config.toml
train_examples = 97085
conditioning = "class"
cond_dropout = 0.1
widths = [96, 96, 192, 384]
blocks_per_level = 2
init = "torch_default"
beta1 = 0.9
eps = 1e-08
max_precond_dim = 1536
gradient_noise = 0.3
batch_size = 64
weight_decay = 0.03
adamw_weight_decay_other_params = 0.01
Rows from block 11 of a small class-conditioned image flow-matching model, named by matrix and row number. Rows with one number belong to one channel. Each number is 500 + 25 x the weight over its row's rms, rounded and kept within 0 to 999. All counts start at 0. Numbers have three digits each. After the name is the row's rms in percent of the matrix's.
After each channel's rows are labels from the 100 images, of 14976 (inputs lightly noised), where the channel reaches its highest value: "responds to" is what is common among them; "patch colour" is the nearest of a few named colours to the mean colour under the peak. Only what is clearly more common there than usual is listed. The data: microscope photos of single blood and bone marrow cells. In brackets: how many of the 100.
# convs0: first 3x3 conv (model.decb.1.1.convs.0.weight, 96x96x3x3, each kernel summed), inputs 0-95
# convs1: second 3x3 conv (model.decb.1.1.convs.1.weight, 96x96x3x3, transposed, each kernel summed), outputs 0-95

convs0.71 098:499546492512519482488483495525500519509508487502507477488498506471526426475496498485511480462520490500508483516502460521502510497488495518471520452499547504490495531548494505570540464507473481530507547517477495435475499524501536532514500538491543486483497479525488524496526499545520547499
convs1.71 090:471507520495472550470501487518527527534489515543518499503514546530476506484539530533509530526494484509464503461494475497546496472469490531578524499527506511502506488508486558486478492489467516478533520508493523482519483473556482487531496564490483505500491478499525502483498476527472485503
responds to: cell type: lymphocyte (46); cell type: erythroblast (39)
patch colour: blue (42); black (32)

convs0.3 094:486419459510503490474505524484475514530502528515486512486537502529513518504509440498505520426503465453502561481520479536491474558485493508506509491481503509489526521515468474504501494482492540491517497498469476520525517509490511516449481474491452525518508477472508492470505476515516500503
convs1.3 093:501529508523524512503504527508500496528535542498511495474507525499519496527507491499480526519529465513531465513509468472489482511510523552494451527522459517479530513503499518557508525499563497468492463510472490516456493468574489495507486497495487513555473499491507461530534530497492482458
responds to: cell type: erythroblast (62); cell type: lymphocyte (37)
patch colour: black (79)

convs0.44 096:483524469493527479488454496489512487493505498460460495476468512552496452506497450518460465476493495497513568492452492515502502499505510493457517521515550514503499496502489552512500490454498538503438506493536512524511492483522497498483515530496519529486513505523496538520526519544479509546
convs1.44 091:496496524456491532501495469484513507512499517487451546508486464556494484474555520513523497510518478471458506530516497489467530487509482466533486468500481506517468538491475529539476520489497463541505485483478497511546477517470560510548531523465493520482498501502503525496454515492476484480
responds to: cell type: lymphocyte (53); cell type: erythroblast (39)
patch colour: black (70)

convs0.78 101:487540504478529478486444523488532480476534454488544494489546488469478512524508513497469509530492507509523550509487479483539474541525510506521473438495484559537496492488516487541507494498551529494498526505505482499491515476477514489500517515495542502509533478484491531501491543491480445505
convs1.78 092:495465490542453514495489535484488496513502511541531528482504551512543508498494490506506514482504488495432488542473477511494528480485487521482476484554517495532502426512480503480494483499518478496521494508520473512512477545492464522514454511516502511536449495529536491488507547520543511514
responds to: cell type: lymphocyte (46); cell type: erythroblast (35)
patch colour: black (75)

convs0.70 114:495507462502506486540499530533486506516484510520447523500497510551482556486498492516465483488495474441483487482500506522497503528460459503482501434490496489523467522494471516510487535472534466543442520536501478507534490445502526489524504491470498514502504520498495478545466503494474490516
convs1.70 082:478477424496522502503495504526471490463462519473503511484499523535520508460504511518519487531508493507472494492453437528541453473466498507542496502516450456496515502494493469473557532495519507509511500485508492500495523499545516503462489476499511473468478489502522458500500522494479482547
responds to: cell type: erythroblast (72)
patch colour: black (89)

convs0.8 151:542482537439493544519467458474539509486486511505514496483514469511540480485497504503519528481508505496448502490469508482511505489507468512456497467503461504489492500448496476437484498515496507491482498490501518539496500499509528474495519456518473536499464494440495504451487433484510506498
convs1.8 124:497475454509451490498453501528459519546520470506506535520489459494518472480517463504501473504489514534538486551517474480490538480465494506474518489479519490498466511512538468519540495485528486567505472519506457522543477523523518506457493493493509488527499472494502491538495492524485468484
responds to: smear: peripheral blood (98); cell type: segmented neutrophil (45)
patch colour: white (94)

convs0.10 101:477481474474457496470450468511533485527489466500488501510489529479492535496469522515490489475502544485477502498496501505521512541486533470486545516532512516515487485517493492516467490460530478471476547485500469511498499511485469499501498492507496465441524473490448493475457440513528453459
convs1.10 099:478522497492526534534518499496508516493493516522542522490494453503519536516521518474468476481480502469524543518522562534525500502493497439504488525516525503487517500510480492474503473524489531505503465472504533543479519531505482495539545544477488522514518472555492549524519523538488484530
responds to: smear: peripheral blood (81)
patch colour: pink (70)

convs0.57 103:495483483490516497500477496456474485496500514535505499494505500508534509493482513554522482528471493474511455476454531520499509521493459431527522513523512435521526479514537471493518482521487483504488516501488498525500469524511519512506536441475505491469502491485506522483494505439450444530
convs1.57 095:463532486505479445465495465514531481490513487526492486504477516475500492492471501476461517507497510474455521477524492465516487545512509531477482479469512463523520530527453506516520540544505547466568493509532513494495550485467493470504477506470521511486482470457510500535519514506503488503
responds to: cell type: erythroblast (48); cell type: lymphocyte (47)
patch colour: black (41); blue (32)

convs0.42 092:496447502507542506522501453521500497541510518466511485530495471563517523505521481517513436509511551483521543482466527521474514495536479498492518508509521486492512545485474487524502526496458500533494481477511507492492530541488516532468502489487517493514460555566495509493489483518519490505
convs1.42 090:486502522481538478516499471480501493471527495510516500487444519471485546493501520471499471515500516477514467522497482544505494457519515484531532472520498529517463473486535463496513472500479516490523540495536509541520510510521507504536550557460509505518561453479495525485472462508487503528
responds to: smear: peripheral blood (99); cell type: lymphocyte (51)
patch colour: purple (77)

convs0.60 101:491471476461522492520543503479480537472487481491539493506487526484507525507486471527476503498474551528506526531494538478504521522465508518499515422500536489549493504512554470538510496487483532536509525496530521533515477536506506490521510516529509532502516527492513450473507507548517516523
convs1.60 079:526528494535556513484511494450483488499507486470564499490547454520538503498441498509535484468496476511516481524482477525515495502473491534516510516502542458492521496528519517543502491466475485550478474491523493495498464515513491504464526508486487475498499502536525545529484459519512468502
responds to: cell type: lymphocyte (45); cell type: erythroblast (38)
patch colour: black (72)

convs0.30 094:485510456471538497478497553505502501493498521504526524501450493434471502503533522538484497539526482527462493453491494487505505493460571517534504477511499510518469513503471519528498454517510515511535503507515474525507486514481518503522491510488521513473504431538521521504496539500504492546
convs1.30 080:506504510505490505480513505462461537514448480512483501513505511471522511495524515500534487516499546510489537461466507458484506487509489495515485558510501533451498473501485499481504470498529462475451528505464470526532508487466525472529509452496555470518469508542484513460519549503489501523
responds to: smear: peripheral blood (95); cell type: myeloblast (48)
patch colour: purple (92)

convs0.95 109:454490509512517494496511554473516498461500513519490520516445504538512482490525520564489512484489545492494543502476502498511502527470471520457515502497505513504549530510481499510452485510526510501492508528471522541532479533554461517449476481521504546505537510505499519467524506494506465512
convs1.95 083:521472495502506462501517504548458446506505471469523475460511453510512501513493519473488492484523537546526513506523533508457498512470450497503537512476526520533529438525539488504565501525503484504505484554477490467499523483484524506514490522488503463517492501528491500512488486537522493484
responds to: cell type: lymphocyte (43); cell type: erythroblast (42)
patch colour: black (75)

convs0.88 090:483458472474535489549517460472505563512471500491483518503516505441510486500458463553498453485483500531503539527526442503505488493512494508510535479524495487561491481521491533540515481483511490475474494511483522487493507527464507468454505498514507493475500536497469530513490495504514476506
convs1.88 087:519507489435477518517499499500499499457503509499502486538467477501482504490478523508518464469528556481452469460494545504498501506525485452518473488429488476502471467479547480517449505508460525492518498481516525511492492477496471473518513478480509473502482533485490519486533477450497500477
responds to: cell type: lymphocyte (39); cell type: erythroblast (36)
patch colour: black (60)

convs0.24 107:543545490473521458500482489491509490490501496492450503485492545508460490489478523545525484525477503473519558485507517499498513495484503485461492525496496485516525508501479538508493513492521568532481543504464479533477520536490526502479497513486505528512559444476498474501504536444517497526
convs1.24 090:514496560498449515512509482498503494479499514533447484514510499499464462494499441483499558491503497521545512480436507491479531475501501501495487477468554483496480560499466504498518485541489524518465521529513500479485510450472479532543517508500526496478500497487521515494486492509520519464
responds to: cell type: lymphocyte (48); cell type: erythroblast (35)
patch colour: black (63)

convs0.65 099:459493484467499521480563498503444492517453534488477485494526475480516547502497520557528489476491505499496523485478509499541485519483454464514498521506517529500491504506477506486484535500502471466475517522511495508455491476531515483495507551518550513489501488493496484480478529493560564495
convs1.65 093:479482500523526502486523513507490465517472509500496479515553503521472469533514509464504495470533511511514438488499476435539494503477523517480498493531463532533475467485498484527511541510513503521494453519515516462540524493488454510490526456521529503496491459494523483489518499531506446459
responds to: cell type: erythroblast (48); cell type: lymphocyte (36)
patch colour: black (32)

convs0.74 098:531524470452518484468482510518491509511497521509493489515491487500519491505459471528514506486557464505502512469560506515499550535502512481501496550523549487519418499513531502496521484501504550515493467520522497509506505497514486483432494507514500510487508525505474504497530471551519462520
convs1.74 090:484465477484478463502471471496529517500496491512493478492472506552477520507499425489475524521494508518527520509482502513500524484494504466511477495499501501484509512456497472480496435535494488500480549490521500490535534525507516494501527534454477488517500508477469546443440487500505440506
responds to: cell type: segmented neutrophil (50); smear: peripheral blood (42)
patch colour: black (34)

convs0.80 102:461525482488527460506466473467544548458504482491524527537475490494497451502510497524516502530512511530476498518464532547502470462466469485511482544526492493522495531505504471493488468462452493515486504498523558491522502506536508496462500502524482531532533476473505489466497487492472523483
convs1.80 097:510471507451500521552471515506485517509483445543482449530471512521464499487514499473489490511478511476481534495511537467495505516543474524491547464497508484484482500502486531475500538487525501501495500515472549541488503495507489510485521520538509509471450464522483446528482465480513540480
responds to: cell type: lymphocyte (58)
patch colour: black (33); blue (30)

convs0.68 099:458469471519472515517498506498498521532541488521471503515485546482539465539532500508478475545496532475521495526522464519460526446483506513505500479540505523521463524484507552542472452485536519521492507510520486473481475479489518490526535494474474531471517485474491474468516518516495500524
convs1.68 080:525503495490542487527525492481528463497517493468468469520506461514505453504484539475474490497519460503483552518530486504511488515545481496468547474504516475540444525514459476533523452469452500514495481521453499501523492475535500476498497506548510514506487493503511500540509503524504500542
responds to: smear: peripheral blood (85); cell type: segmented neutrophil (54)
patch colour: purple (49)

convs0.18 090:480509487489477494516536494490454469496524494459485534501532519475501491504463444486564487556458494484478531501470488527491502526488501503493548536526478468491515529501513477504469508518540491512541494489465537500500504528489538498504517476499507547505505464509534521486468478479530493554
convs1.18 080:507514551511513446509501527513540526480478542514476518514503509502496502446486512526483497498534491530516510486509483472557471505501538527468520519508499491555525541495495484494454502489503521511549524502518459523499522527477477502476493472500492495496474513487448516457531492469440526518
responds to: cell type: erythroblast (58); cell type: lymphocyte (39)
patch colour: black (80)

convs0.53 101:536489513477519515486505508499501517487536511548512516551478514459456485508490460476527525536520527534530527457488524515547524506469509508499499509514508552502500517501464504510567514480503496487505509484471489462470530485540510482482483502492457480520485467488501506477534521446523516546
convs1.53 088:470529518489462507504495492545529516495446517448493504489559523506542485470501507525501519490473459491478489476507538515472449490469508507519491501532509510482506514445522511484498513468499544530527536460474500462466481531503536494484537483527474526482488519502493536526507506484474534507
responds to: smear: peripheral blood (67); cell type: lymphocyte (54)
patch colour: purple (63); black (30)

convs0.55 099:492477474513479480500469472513506473491482511498474500527505510490499518513491535521517502519474480459510520489526496515495511458515520432459502492503496496542494544493583476492491532515518478490538536521454454456468531548500508464480528513499519501528476486499484469486523516540532516499
convs1.55 106:516483496513517530514513549532485519479522503520453507494517511452512555509451491523505450484490491431503498540529476519556530519491505513488464505523496470483514483486466492508467506502521461486476516539507491539525504520505525520463487485496521520503477479485552502478472490539522474479
responds to: smear: peripheral blood (100); cell type: myeloblast (30)
patch colour: pink (63)

convs0.49 098:535517495483491507483515502541484466500514485486490536501488531473494486499543493530560534513508494506480551479478471509478486510479542512514519494525516505509473499496483494447505488516437510518490531486492513511553483458566498499479518479535517492548484447468520496459513469530506509501
convs1.49 084:523463536489490570512474478442528499503520528515525512512548461464498494506475507496543472469521452485557491528540522479518480484492470521482504526482507511505490542491510500487528517495531554522496465438468481456489476495504482507529500501515496518524501501508503523530515508494501506504
responds to: smear: peripheral blood (100); cell type: segmented neutrophil (93)
patch colour: purple (54)

convs0.26 089:489452492489499466497486509465537529513536453486459452498507484508502515535526490504489523507495487450503486536505460489521466512531455529540522519543515518513485473494498472496513527486512513466511514498466504509512469497483512473489482515535507505505518483464553505555466483478521470560
convs1.26 096:494531532544507472485527510545526481483487530480522490493532520507476502508530493466514493555458524535500456474552491536490500447491528507480520490445519528447484503464538516477532520522512464486517487525524475513486475460492475509511479500479502528512497508479525495503470516497469510470
responds to: cell type: erythroblast (64)
patch colour: black (80)

convs0.19 094:512475497518512513463479503461466452486534508519509529512486526481530486551571511432475527520490505489492527530506506498500512526498499531464520458532527534495525461472507499495463480524454528485512501512562519481477482521519487488499529489483475527487515512519501541496502521518507467505
convs1.19 081:485485555527500532488533492499502475466529520456532483501468516544534459532544480467476500500461504517476528511495511482469494486495455503522501513503465502490482536509519511511521475481501465465499515452521494499504464529487482478453513501443479460505539482457472509474494482467514507514
responds to: smear: peripheral blood (96)
patch colour: purple (50)

convs0.13 086:519521484530504503518469450477493496508528519489489500539545488491529523510494484530538476531516522483533509457493503531515475468497469548501517528475504491497517550497509502521487533495533488497491511431502509524512476484451501471516496481495479548498481532470480528536493492509558547530
convs1.13 086:509475492529500529467502482488495511525538520520489521531483486461528526475503493541513525504475494543556508495519517510503490497446503507497525510525450511501539452529505483459505461469494510510481510488453502495471471515467555470528449494454509499525529523476495491476496505460475530508
responds to: smear: peripheral blood (86); cell type: lymphocyte (67)
patch colour: purple (83)