Rows from block 10, named by matrix and row number. Each number is 500 + 25 x the weight over its row's rms, rounded and kept within 0 to 999. All counts start at 0. Numbers have three digits each. After the name is the row's rms in percent of the matrix's.
# emb: conditioning projection (model.decb.1.0.emb.weight, 96x192), inputs 0-95
emb.8 103:488533497476540526521492512522508495479484454493485475511485521523532543486529553488528507481525516476473500516519528506538518437489470438449493487521514521489484473537490480544484498478491487496501481505520517473504502483463532488518508521508486501577463497468477490536490545466495510454
emb.9 101:512438509494524546452534504459513471475479489501479454487494473515540532510499522467536475482513522483495493479502525531505506510517501484500505485500537522530510487485478498482521462503495488548471491527474475476451487490480491510469502524485495506451557513497482487500529495508485542504
emb.10 096:524505494476501472519502461522521479508514484492519504465510476479538486533513484475478504507481522526519495487497546507471488503480521513524486527565483509476488458516547516492491518500513532489502493519530486478505506561499509500504521461500488501496464468527553543520469484512553533505
emb.11 101:507553525499508510473545499503484446487524530476511525490498540482485481536519498511490505458539506480477468464481498554507430466515509541459509512503510500533493469484498512507498468481482542509514512476469512526495495543492517484488512506534499503501510506507531542477494500492535521464
emb.12 099:472500492450491521514540526541517485471528525496506504505514513503498530495537467516463508526533462486510517521516507522468477494509480491485489526505515502489475459516479522548511494517539538495515551472495513464507547507469526494468514500514489477528498511529449473529503482455511487505
emb.13 103:494533511443486525454475506517532495499518505451542486485527552540493513497481524528504495521487457517481461483510518503491541514486485513497510469565511538449497441502525529444516493495510505534515556469455494494487484503479510450509484536527470494487537453500501483474479511487487535506
emb.14 109:523478459520482450513523502554484483478498494500533484474471523528472479514460521551512523493504474520450517470535478487480475532517526481485450464502513512477550469449505506516517501450554553478479482512460518511477549445504525532485486471477480523491496500493513467472492520484490513513
emb.15 095:539528494494494503505498509507454476512546464524481487505518540525496505454508512514489482516505469475542526482498507508510547496455555568536493532505500507477503500479488446523514543543488533518514523520517522467523497500477479491520541517507499446530553472523517494471474513552513517490
emb.16 095:468489490490504468483510526505524490459491534449505493481474455485549461537436486468510455481522495465511501492438458538521493426487492522557503481484487501528468478519501493520509497467480495491518525548482481491483438481497489535500504507480504503506539495495524464505501514477548525508
emb.17 101:508446474467476500457488485522463523499497509520538479455529496465526546493488465508490541465508484507476516503497482575476496511488504526489489492484526462512477538513528470503508530482486485498492486517466480490514518483502492529514493494493519503551487487527480475521501508510511520508
emb.18 100:537507461469537560486449511506499462496481525511528490473498520486525553507487508531499495506523513543476512510492459547500523490465487495505513486510460566533504548469473499531490479459525515503459496505501499461506506553517526527529530521518500537521496533486472501479489493491484474502
emb.19 104:495509519500468513471499491468481504494485508477507523537476488511525482533506546499470476448480496513538484497505500476505498518523532522491427454451482508483545497474543528531472512537505482478508517490464497529494494532445464508502513486511485483498468505484509517523491513510452497509
emb.20 107:484490492446479496498571528479505545482484525506509521516485518483522518547480500510505534525477508520495508545471483471512484529536535529513535430517489511519502484464547463528566466497514517522480493497447494553497485515476480495499501486484461518458520452474518493482526483452486525492
emb.21 093:488485527494487516494497500480522463473470483547489486457501471481521472459531501506467527511535522494532453499452528523511458498479486509457509498473530499514506518542498475480475551519504453532504495482507516495521502521533546498496483485484496545503519458474480500495527493508531567485
emb.22 099:538466495518496536470516503467500502474467456484529478517461476483489509528487450477507488487475529526504499479482450493463491468508469473521519561546499514519520489542513499530522512504545506507494546500558473511533499503521497494540508544460505504489496534532482488529504508494511488477
emb.23 092:448513469537516479506495503525496515444459517508509480486524452511546514520505499511510516448521490509489470463482536479479496485485509480503469533554507505490463508535504530495493507482510493496513447484542489513521469479507528487506602500503511483488469492500527502534490467502503513482
emb.24 103:517485484516448451468509533495514493548519484515484477494486584461516462514513486526506487514471490484534491483555546502535494548469532485494561507538552480468519486504513488501517477463493446485495523491515531450510466514470485471507551477498513540510522465467491510492518505491546511490
emb.25 105:483493533460521525475497524498519470454474494496478496507522480519518510515521486493508471495533496479457489480497498460484486514511493501529516499528507524417484526450512457502524433473564514532502495473502530502470493523494456501491531491469499525495532480470520477548482479558496459495
emb.26 092:479513505513501489513529465487502522476494499504469503496471486516488523546468481513468508503486506519535488524556514569511522477493515482477463491491457520484508479490546492519502454481462544494498518521457489501533481503531501522490467506508523506472460484502486529549465462479523474538
emb.27 097:577494483541498454493467527517524503478517524495470530535517502497539497439506504486498493489516514488511490496502491508495503500499511506516555495477544494491500530529469510537488526475507541496485461493485552451459463468532506486505493495510505531571470518504510457486502493475511510535
emb.28 101:533495496516538519515430457502521492485492512591498475516547492465514502489546494512460524547446515515511495517505492504512526522500497491506517503519552498512534518501503505470456492493512507487493514538504466476520495487499460505490531439523507515495470474469497528475474523503497479467
emb.29 095:509512542478526501478497504464533497538486501526537504479472502521502503493497502527485475531516505519510464486550516515525497485520491507485476480536479477477545506526506501546530493480519519534458483468477486531482485515469536512509442465513511517497480518468511533515503513515486509525
emb.30 099:486491466492520513519504475467503516512495525519465530486505511515497488457523462485491518528463494477535512512488474455552494487478495488501502461527475458511478530475500492475491476482501491494501501472470431512498467492498494513536485525530553555477473443499514560506486486502494524459
emb.31 106:523497463474495543525494536499483500479548532465516470497488502484509456469483466554477468483510504486505444468514569473499495487494503522475486516538518521484524474461492493496492494485492555522497515527516452485520487488483503506473495479500498504518515467520440525481535496469522484503
emb.32 098:515523445500485504497527501474492468493522479517496532541458487501524524491514538493508526485486495506470518469469536486539479499547515536494467482498521465508534496472493506475465550472524470510520488501450482534525470473478499502544527494487490507499505557521532472476505506488464506516
emb.33 101:513494507524486531480565515500469579481485511548479549546511518520499500496532471497553476470485502481508508543508505483491465496503502512487511495501493467506484478532493466530482475527521518530521487500506530509516476497535562511482482512490474478505477496430480531508490540487506526533
emb.34 100:463490502514527466497521487476508494534501489509498497463484503537511487514496489552532487534530519519492475498516516531563490511499470513454491441505512480500496470495519505539488534463475513445525483496462535497519474516529523495511489516508514503522514445521462493525446514503491499497
emb.35 106:515516508501474476529503469441520540447500466503436489478525529490556515464503482531490490520477495496484471485492510487504507543501494542440503532534543528472556455553473502496497499463501527496532527509551512477471492500486510533517477498525508520516548524472488507462515504504479466498
emb.36 095:481475525513487527483493493477518504467506504512512543543506496476523504490544525503493496487507480511538511519462459522521495494527504525506526532456524494520510544508510485527510464477529495493529495429439496482511514476521557502481507491531512467503509480543543504522499523537495506502
emb.37 109:485517511507504521539507464507507485527485486526488571521524532490486514524509499490492517507485513539515507505464521494490511508506535493508495496523474495468510548524481504486525520489476533491509478503541485490486485491508511474534510499515456413527470500522462463523524526491550557504
emb.38 104:491508489548530538543511535514464507547475483470522521500505488517482506506515529512536426515503495506458550493507483536508504456493510528494465502522481491531499504462517538508479504504532509554455480528484467473523501523516483458493503507488482561501499468516521522492484525517504485528
emb.39 101:493513502514506448502484501552446509527510488485531463536529524527517470490480538484467499499498463491496537525468484535502462516541508517466496547536454529502466510485534479521517527525483545503513514550462496487503511471536523478469510511467492492442492489514503485506494494497507477494
emb.40 097:480490487514523457488493478468535479499490467493446507487488527497529500496487524503505505509473482527511479529530494516481462495452480505484467481499474520518504470515553490449511516464510504480492522469503489492476538537537465515495492499466494522548482462470477498523489496510539494541
emb.41 103:479498520528495516467499448492472505440482528500505523481465508495537495504487504509476544477504531525460510521477533502516532502480488486510494474467514493499474495490528529471530536490573519462544468501477498476473490481545544464493459507513498488496513536532507506494481455505526465493
emb.42 094:485509501525492505524471535547529491507526518510506521489488484561526451476444546495513507496458499499522497495478515520501467462503493500507496504518485488520527531514501494501466501463543523503520493517486490511543481479490491475549464485530510510529512484496484498503473561472534522504
emb.43 098:465501485493475483469482482504472543504486473438485489539545504504505494476474496541473495528525498489497533481503495483501505477496481506483511510510494541473462531486472522533455480510483452513509500475530504499507491495512506495494505537489513531536468518479470533531544520525532545500
emb.44 100:550533454502490504478499506538474494503534495516542519500498521505530539511520497529509479473512530511537487488459486455506478526478489472511494509467516520525517513522489499463495486474456545512451513528510507521474494483463494465524508481471498503510514484519529517542521514487462500533
emb.45 094:507508487490531525479447478509516510533528464463488480477520523542503523482470510472496541492485510501447502498467498512408508457510502506520507486513555471517451481494516531515515520467507507486485497491520466490527510495490501509495501475486543505467517501514476535497509478533520528478
emb.46 110:530493512497502523440529528522476499461475514486498454487502488548486504474470496527469473519509526488481522550494505515452503480474510490524523491453470516512478475437503514518489508489508482478504501525467482546497454502512461484465456498495515516471479519486493452519520481538459503520
emb.47 093:488501521512518507537481522510484471506470478511464483508510490531514500507467495513541486481462451494512492550455494445508492420484530462490495520501497523504531512507495508525524486542475510486521567517542515470458491495502524503513527488486506501518493486457488478484488500477470532517
emb.48 099:495503514481535467533477481465546501488531516508525503511443483472514467492504555461492488505490494474456478456472505502507464487502533481497514410474529446524545470491513483482531498452475510463507515487485460506517471506505532521479495479495511536499521523538450530468467518494494543477
emb.49 098:513525515510516494541478518476497493516509479448477497513553562508475471491517498488489494539529442546514510553494503504554558546527521556478466500510520495523508506530480476467493504527477451488522485479535485445487522512499492480472516493478524514514492480514522502544528467483516509506
emb.50 094:524474498505483481503483499454460511492514556467517486527474457518552498483509470461482497477552546485490519494501520494520505506511511495516501519498475504506508503480516471554499531494512486536494497507493481497495474521490516479469479477532480519502483555452528487502501517515538570506
emb.51 100:491509463483452562504518481493541516526463457483527459460513522481490476452502494504474514485552479487523474442510502522491528483521524504536537565516516493500533503544471505483485470473470500469517494467522522510499538479467518524481503540550514444508531484516510469494521506513516494500
emb.52 098:489528491504502511515498520502503480490483544543480543476458513490448468479504510537489496469525447513512494525476462480517495514538510502509531494520510504473499488536488473461539538484497499507489500525507503513470498472507505479510516535525481510500473532486477507496532529529526508515
emb.53 097:547453503474506492519476511496523503484503482500463442499490532510497554495500490515483500499513539494489517537505482479510514494520488529518526497529495453475524504476503497537510486476520521494442506487498499512513490479498491529519486517472532495487550527513473495506430449538534485488
emb.54 106:512507492489426549456483498484456479479489512531560501477481514512514469513538532548446480541483515517494494515486521496509521470504526559494518457511472521501491503471492494514511448493480520495511509461535492508498520493527476515467496477504507470473494529485486473512495445512552512486
emb.55 099:483530504477523475510473487503546491529507518471476531520490506540513538525503501530509482507527539498503541482454511509514553491494550462500487517447483490494525548478531507528492491504501505504489566491533523481519483454498498537471463533521484500474530506506554501492525490528491488501
emb.56 104:506477517517470501500496551489522479502544524505489471462509524493479520510484538487514524568530481485447510489487502512534558516497503477554508490506508465513519475479478494522498539466533479539503489520476474516470486509502426484528485506482478515481499476491473506491449510508494509489
emb.57 098:499540472478499480512536462536480504481504522505482523487464545526511531503508512487515531521520477469506473492489486496467475506467499482528523547540485482522548489500489495512484472521480484518497496520540490486492479452550504446523484508496462444472466533510465513513490527516535487509
emb.58 106:471519463478523499500509507532485499498515470495495479530484510527502487511483541473458479504511512524491496521489518540532531562460551482518470500499483554526472516545486457521519479478462506439518502512498481513487531472531508483461451485506488481485488482500489522512506499518481470470
emb.59 100:507514479512452473483490498508535512526476495520480481517519426527463510472525500498526510483487464454519481472479509483512521534513503517461543435505547511433482499474544506530487465493503532485482513489522489585532505458509524529531506454517485504493480523491513442514506579503482490504
emb.60 098:515528518453491495513464528490483513502496489503466478514497508508518529539564462488499437480516508503470518508521498456531485468489508472500472537547494512484534513543511496491539550498516478538502488474503502525528517496519494484519534494499508516503531492484453543487510520499554518514
emb.61 101:520535472493508489518515497516506538471485525481479501503468493534508479531492525567497495561529533507518523498485511476511471506507521520526498499509518494480515475482532535466517543477511520510494498476520528472508554490564493496491505511491490467504489492492504558493508498488496504525
emb.62 102:518491450526539555547503486507544561485516529496494478537491486495498563447500548487516497505548509493505535484558497524472472519497475514503490485473487541502484497496527480499512507501502519565484491540500496497530506489473490525517471511479449488527518501489503460548476464505512453505
emb.63 102:491475530496515499529507475489515483508507555475477481531485442486522510511500483528536513468524496516473468531522474550512506485475472511456475515510497489485476495484502496484489467482490496518465499481503457486518519503508468472463471462477475461447506509497484512493504494526485458472
emb.64 097:500535504490499518526504509530461479520525461481492513478513486515477548552470557495527494491489471513534510477488450479534442498527539506491473525469462462452524520566478523536515457526518528532519489500543515533509539473493469514484462527503475486496507539468475506464449498535507510483
emb.65 100:464446463508555471544526448519515506511528506485487507528478474486526500484517517541543444464465505507477499460471489475488513500508489502486504527506463522504489481460470493488493510501536496502517530475471466539496493525542488486524463512439505466521506510499478504453539457523493498509
emb.66 105:498480539511518497503484558516499491493522473474489488505530501519517545524489482509507541535499520483476504481484495556475488492526509470504540497478482506541495499454476504496500464474501462538533515530452479471488516516516440488477444482514464477463482483495528504534491482544476506510
emb.67 096:523500520503516504509513515520513446509500529494531501464497525518508475458520497487523443548486478459492464519474535434526519491474487503518503500507476481475518519523479491480520487492489480479497505533501542491537494512531481506513541499521489539488494486521510546515475485491482448514
emb.68 089:447495551505476497477478461527529525532473493498499448503504482499488469495450500486451515522569505502481528512529501521504484497530550541510474516478497468515525515487498507490564500502507494472482478499514491510527492531481505548496560514488502459492522488503483543453490515511512472499
emb.69 102:475537527500494510455534486503518535476493488481469502515481505492463525408536496505480482501503518483481500501538513537459514542483527491512524520505511544527495535512510498515490512492505489500476533510560522471518515487502506496475502495497464506494494494477511503501526478515526425455
emb.70 102:487522503492513514501544526558476476478535544483516484489490549505496490483519498504498469485516502517499484546476509514508500493486500516459511511484516524562504486538493545533528458520502478532488512484498507457471520510520510503483494508492509477519532502537521469481537521486520499511
emb.71 098:518490543484521508472511512487504469489463519520463494512522515519463458487492507542485494517475478469478511511487465495490506455488435505469564513508509501543496516535500472486511500512497488513506483492483473513521495510515550494505490484440515500478485497528516501522491459524500463465
emb.72 108:524518516534466438516506496515539497484515478492518531507481541508447485437505558513461534462505516498533506483526458537467497496473493486508475477454483511500497473580484491506534492485480488529461489566523515527527517488512527479513548498497464489548485467477516544535524471509493494499
emb.73 103:508515485503476454524534526478478502480489506489456508568533529525480478513495492504504467480532493509515493506499517530506484483482480480451489489515529483511495475489521511560499522519534488463491496493522548483514502465514518516518530489508485479511486483476495492505534489498499512516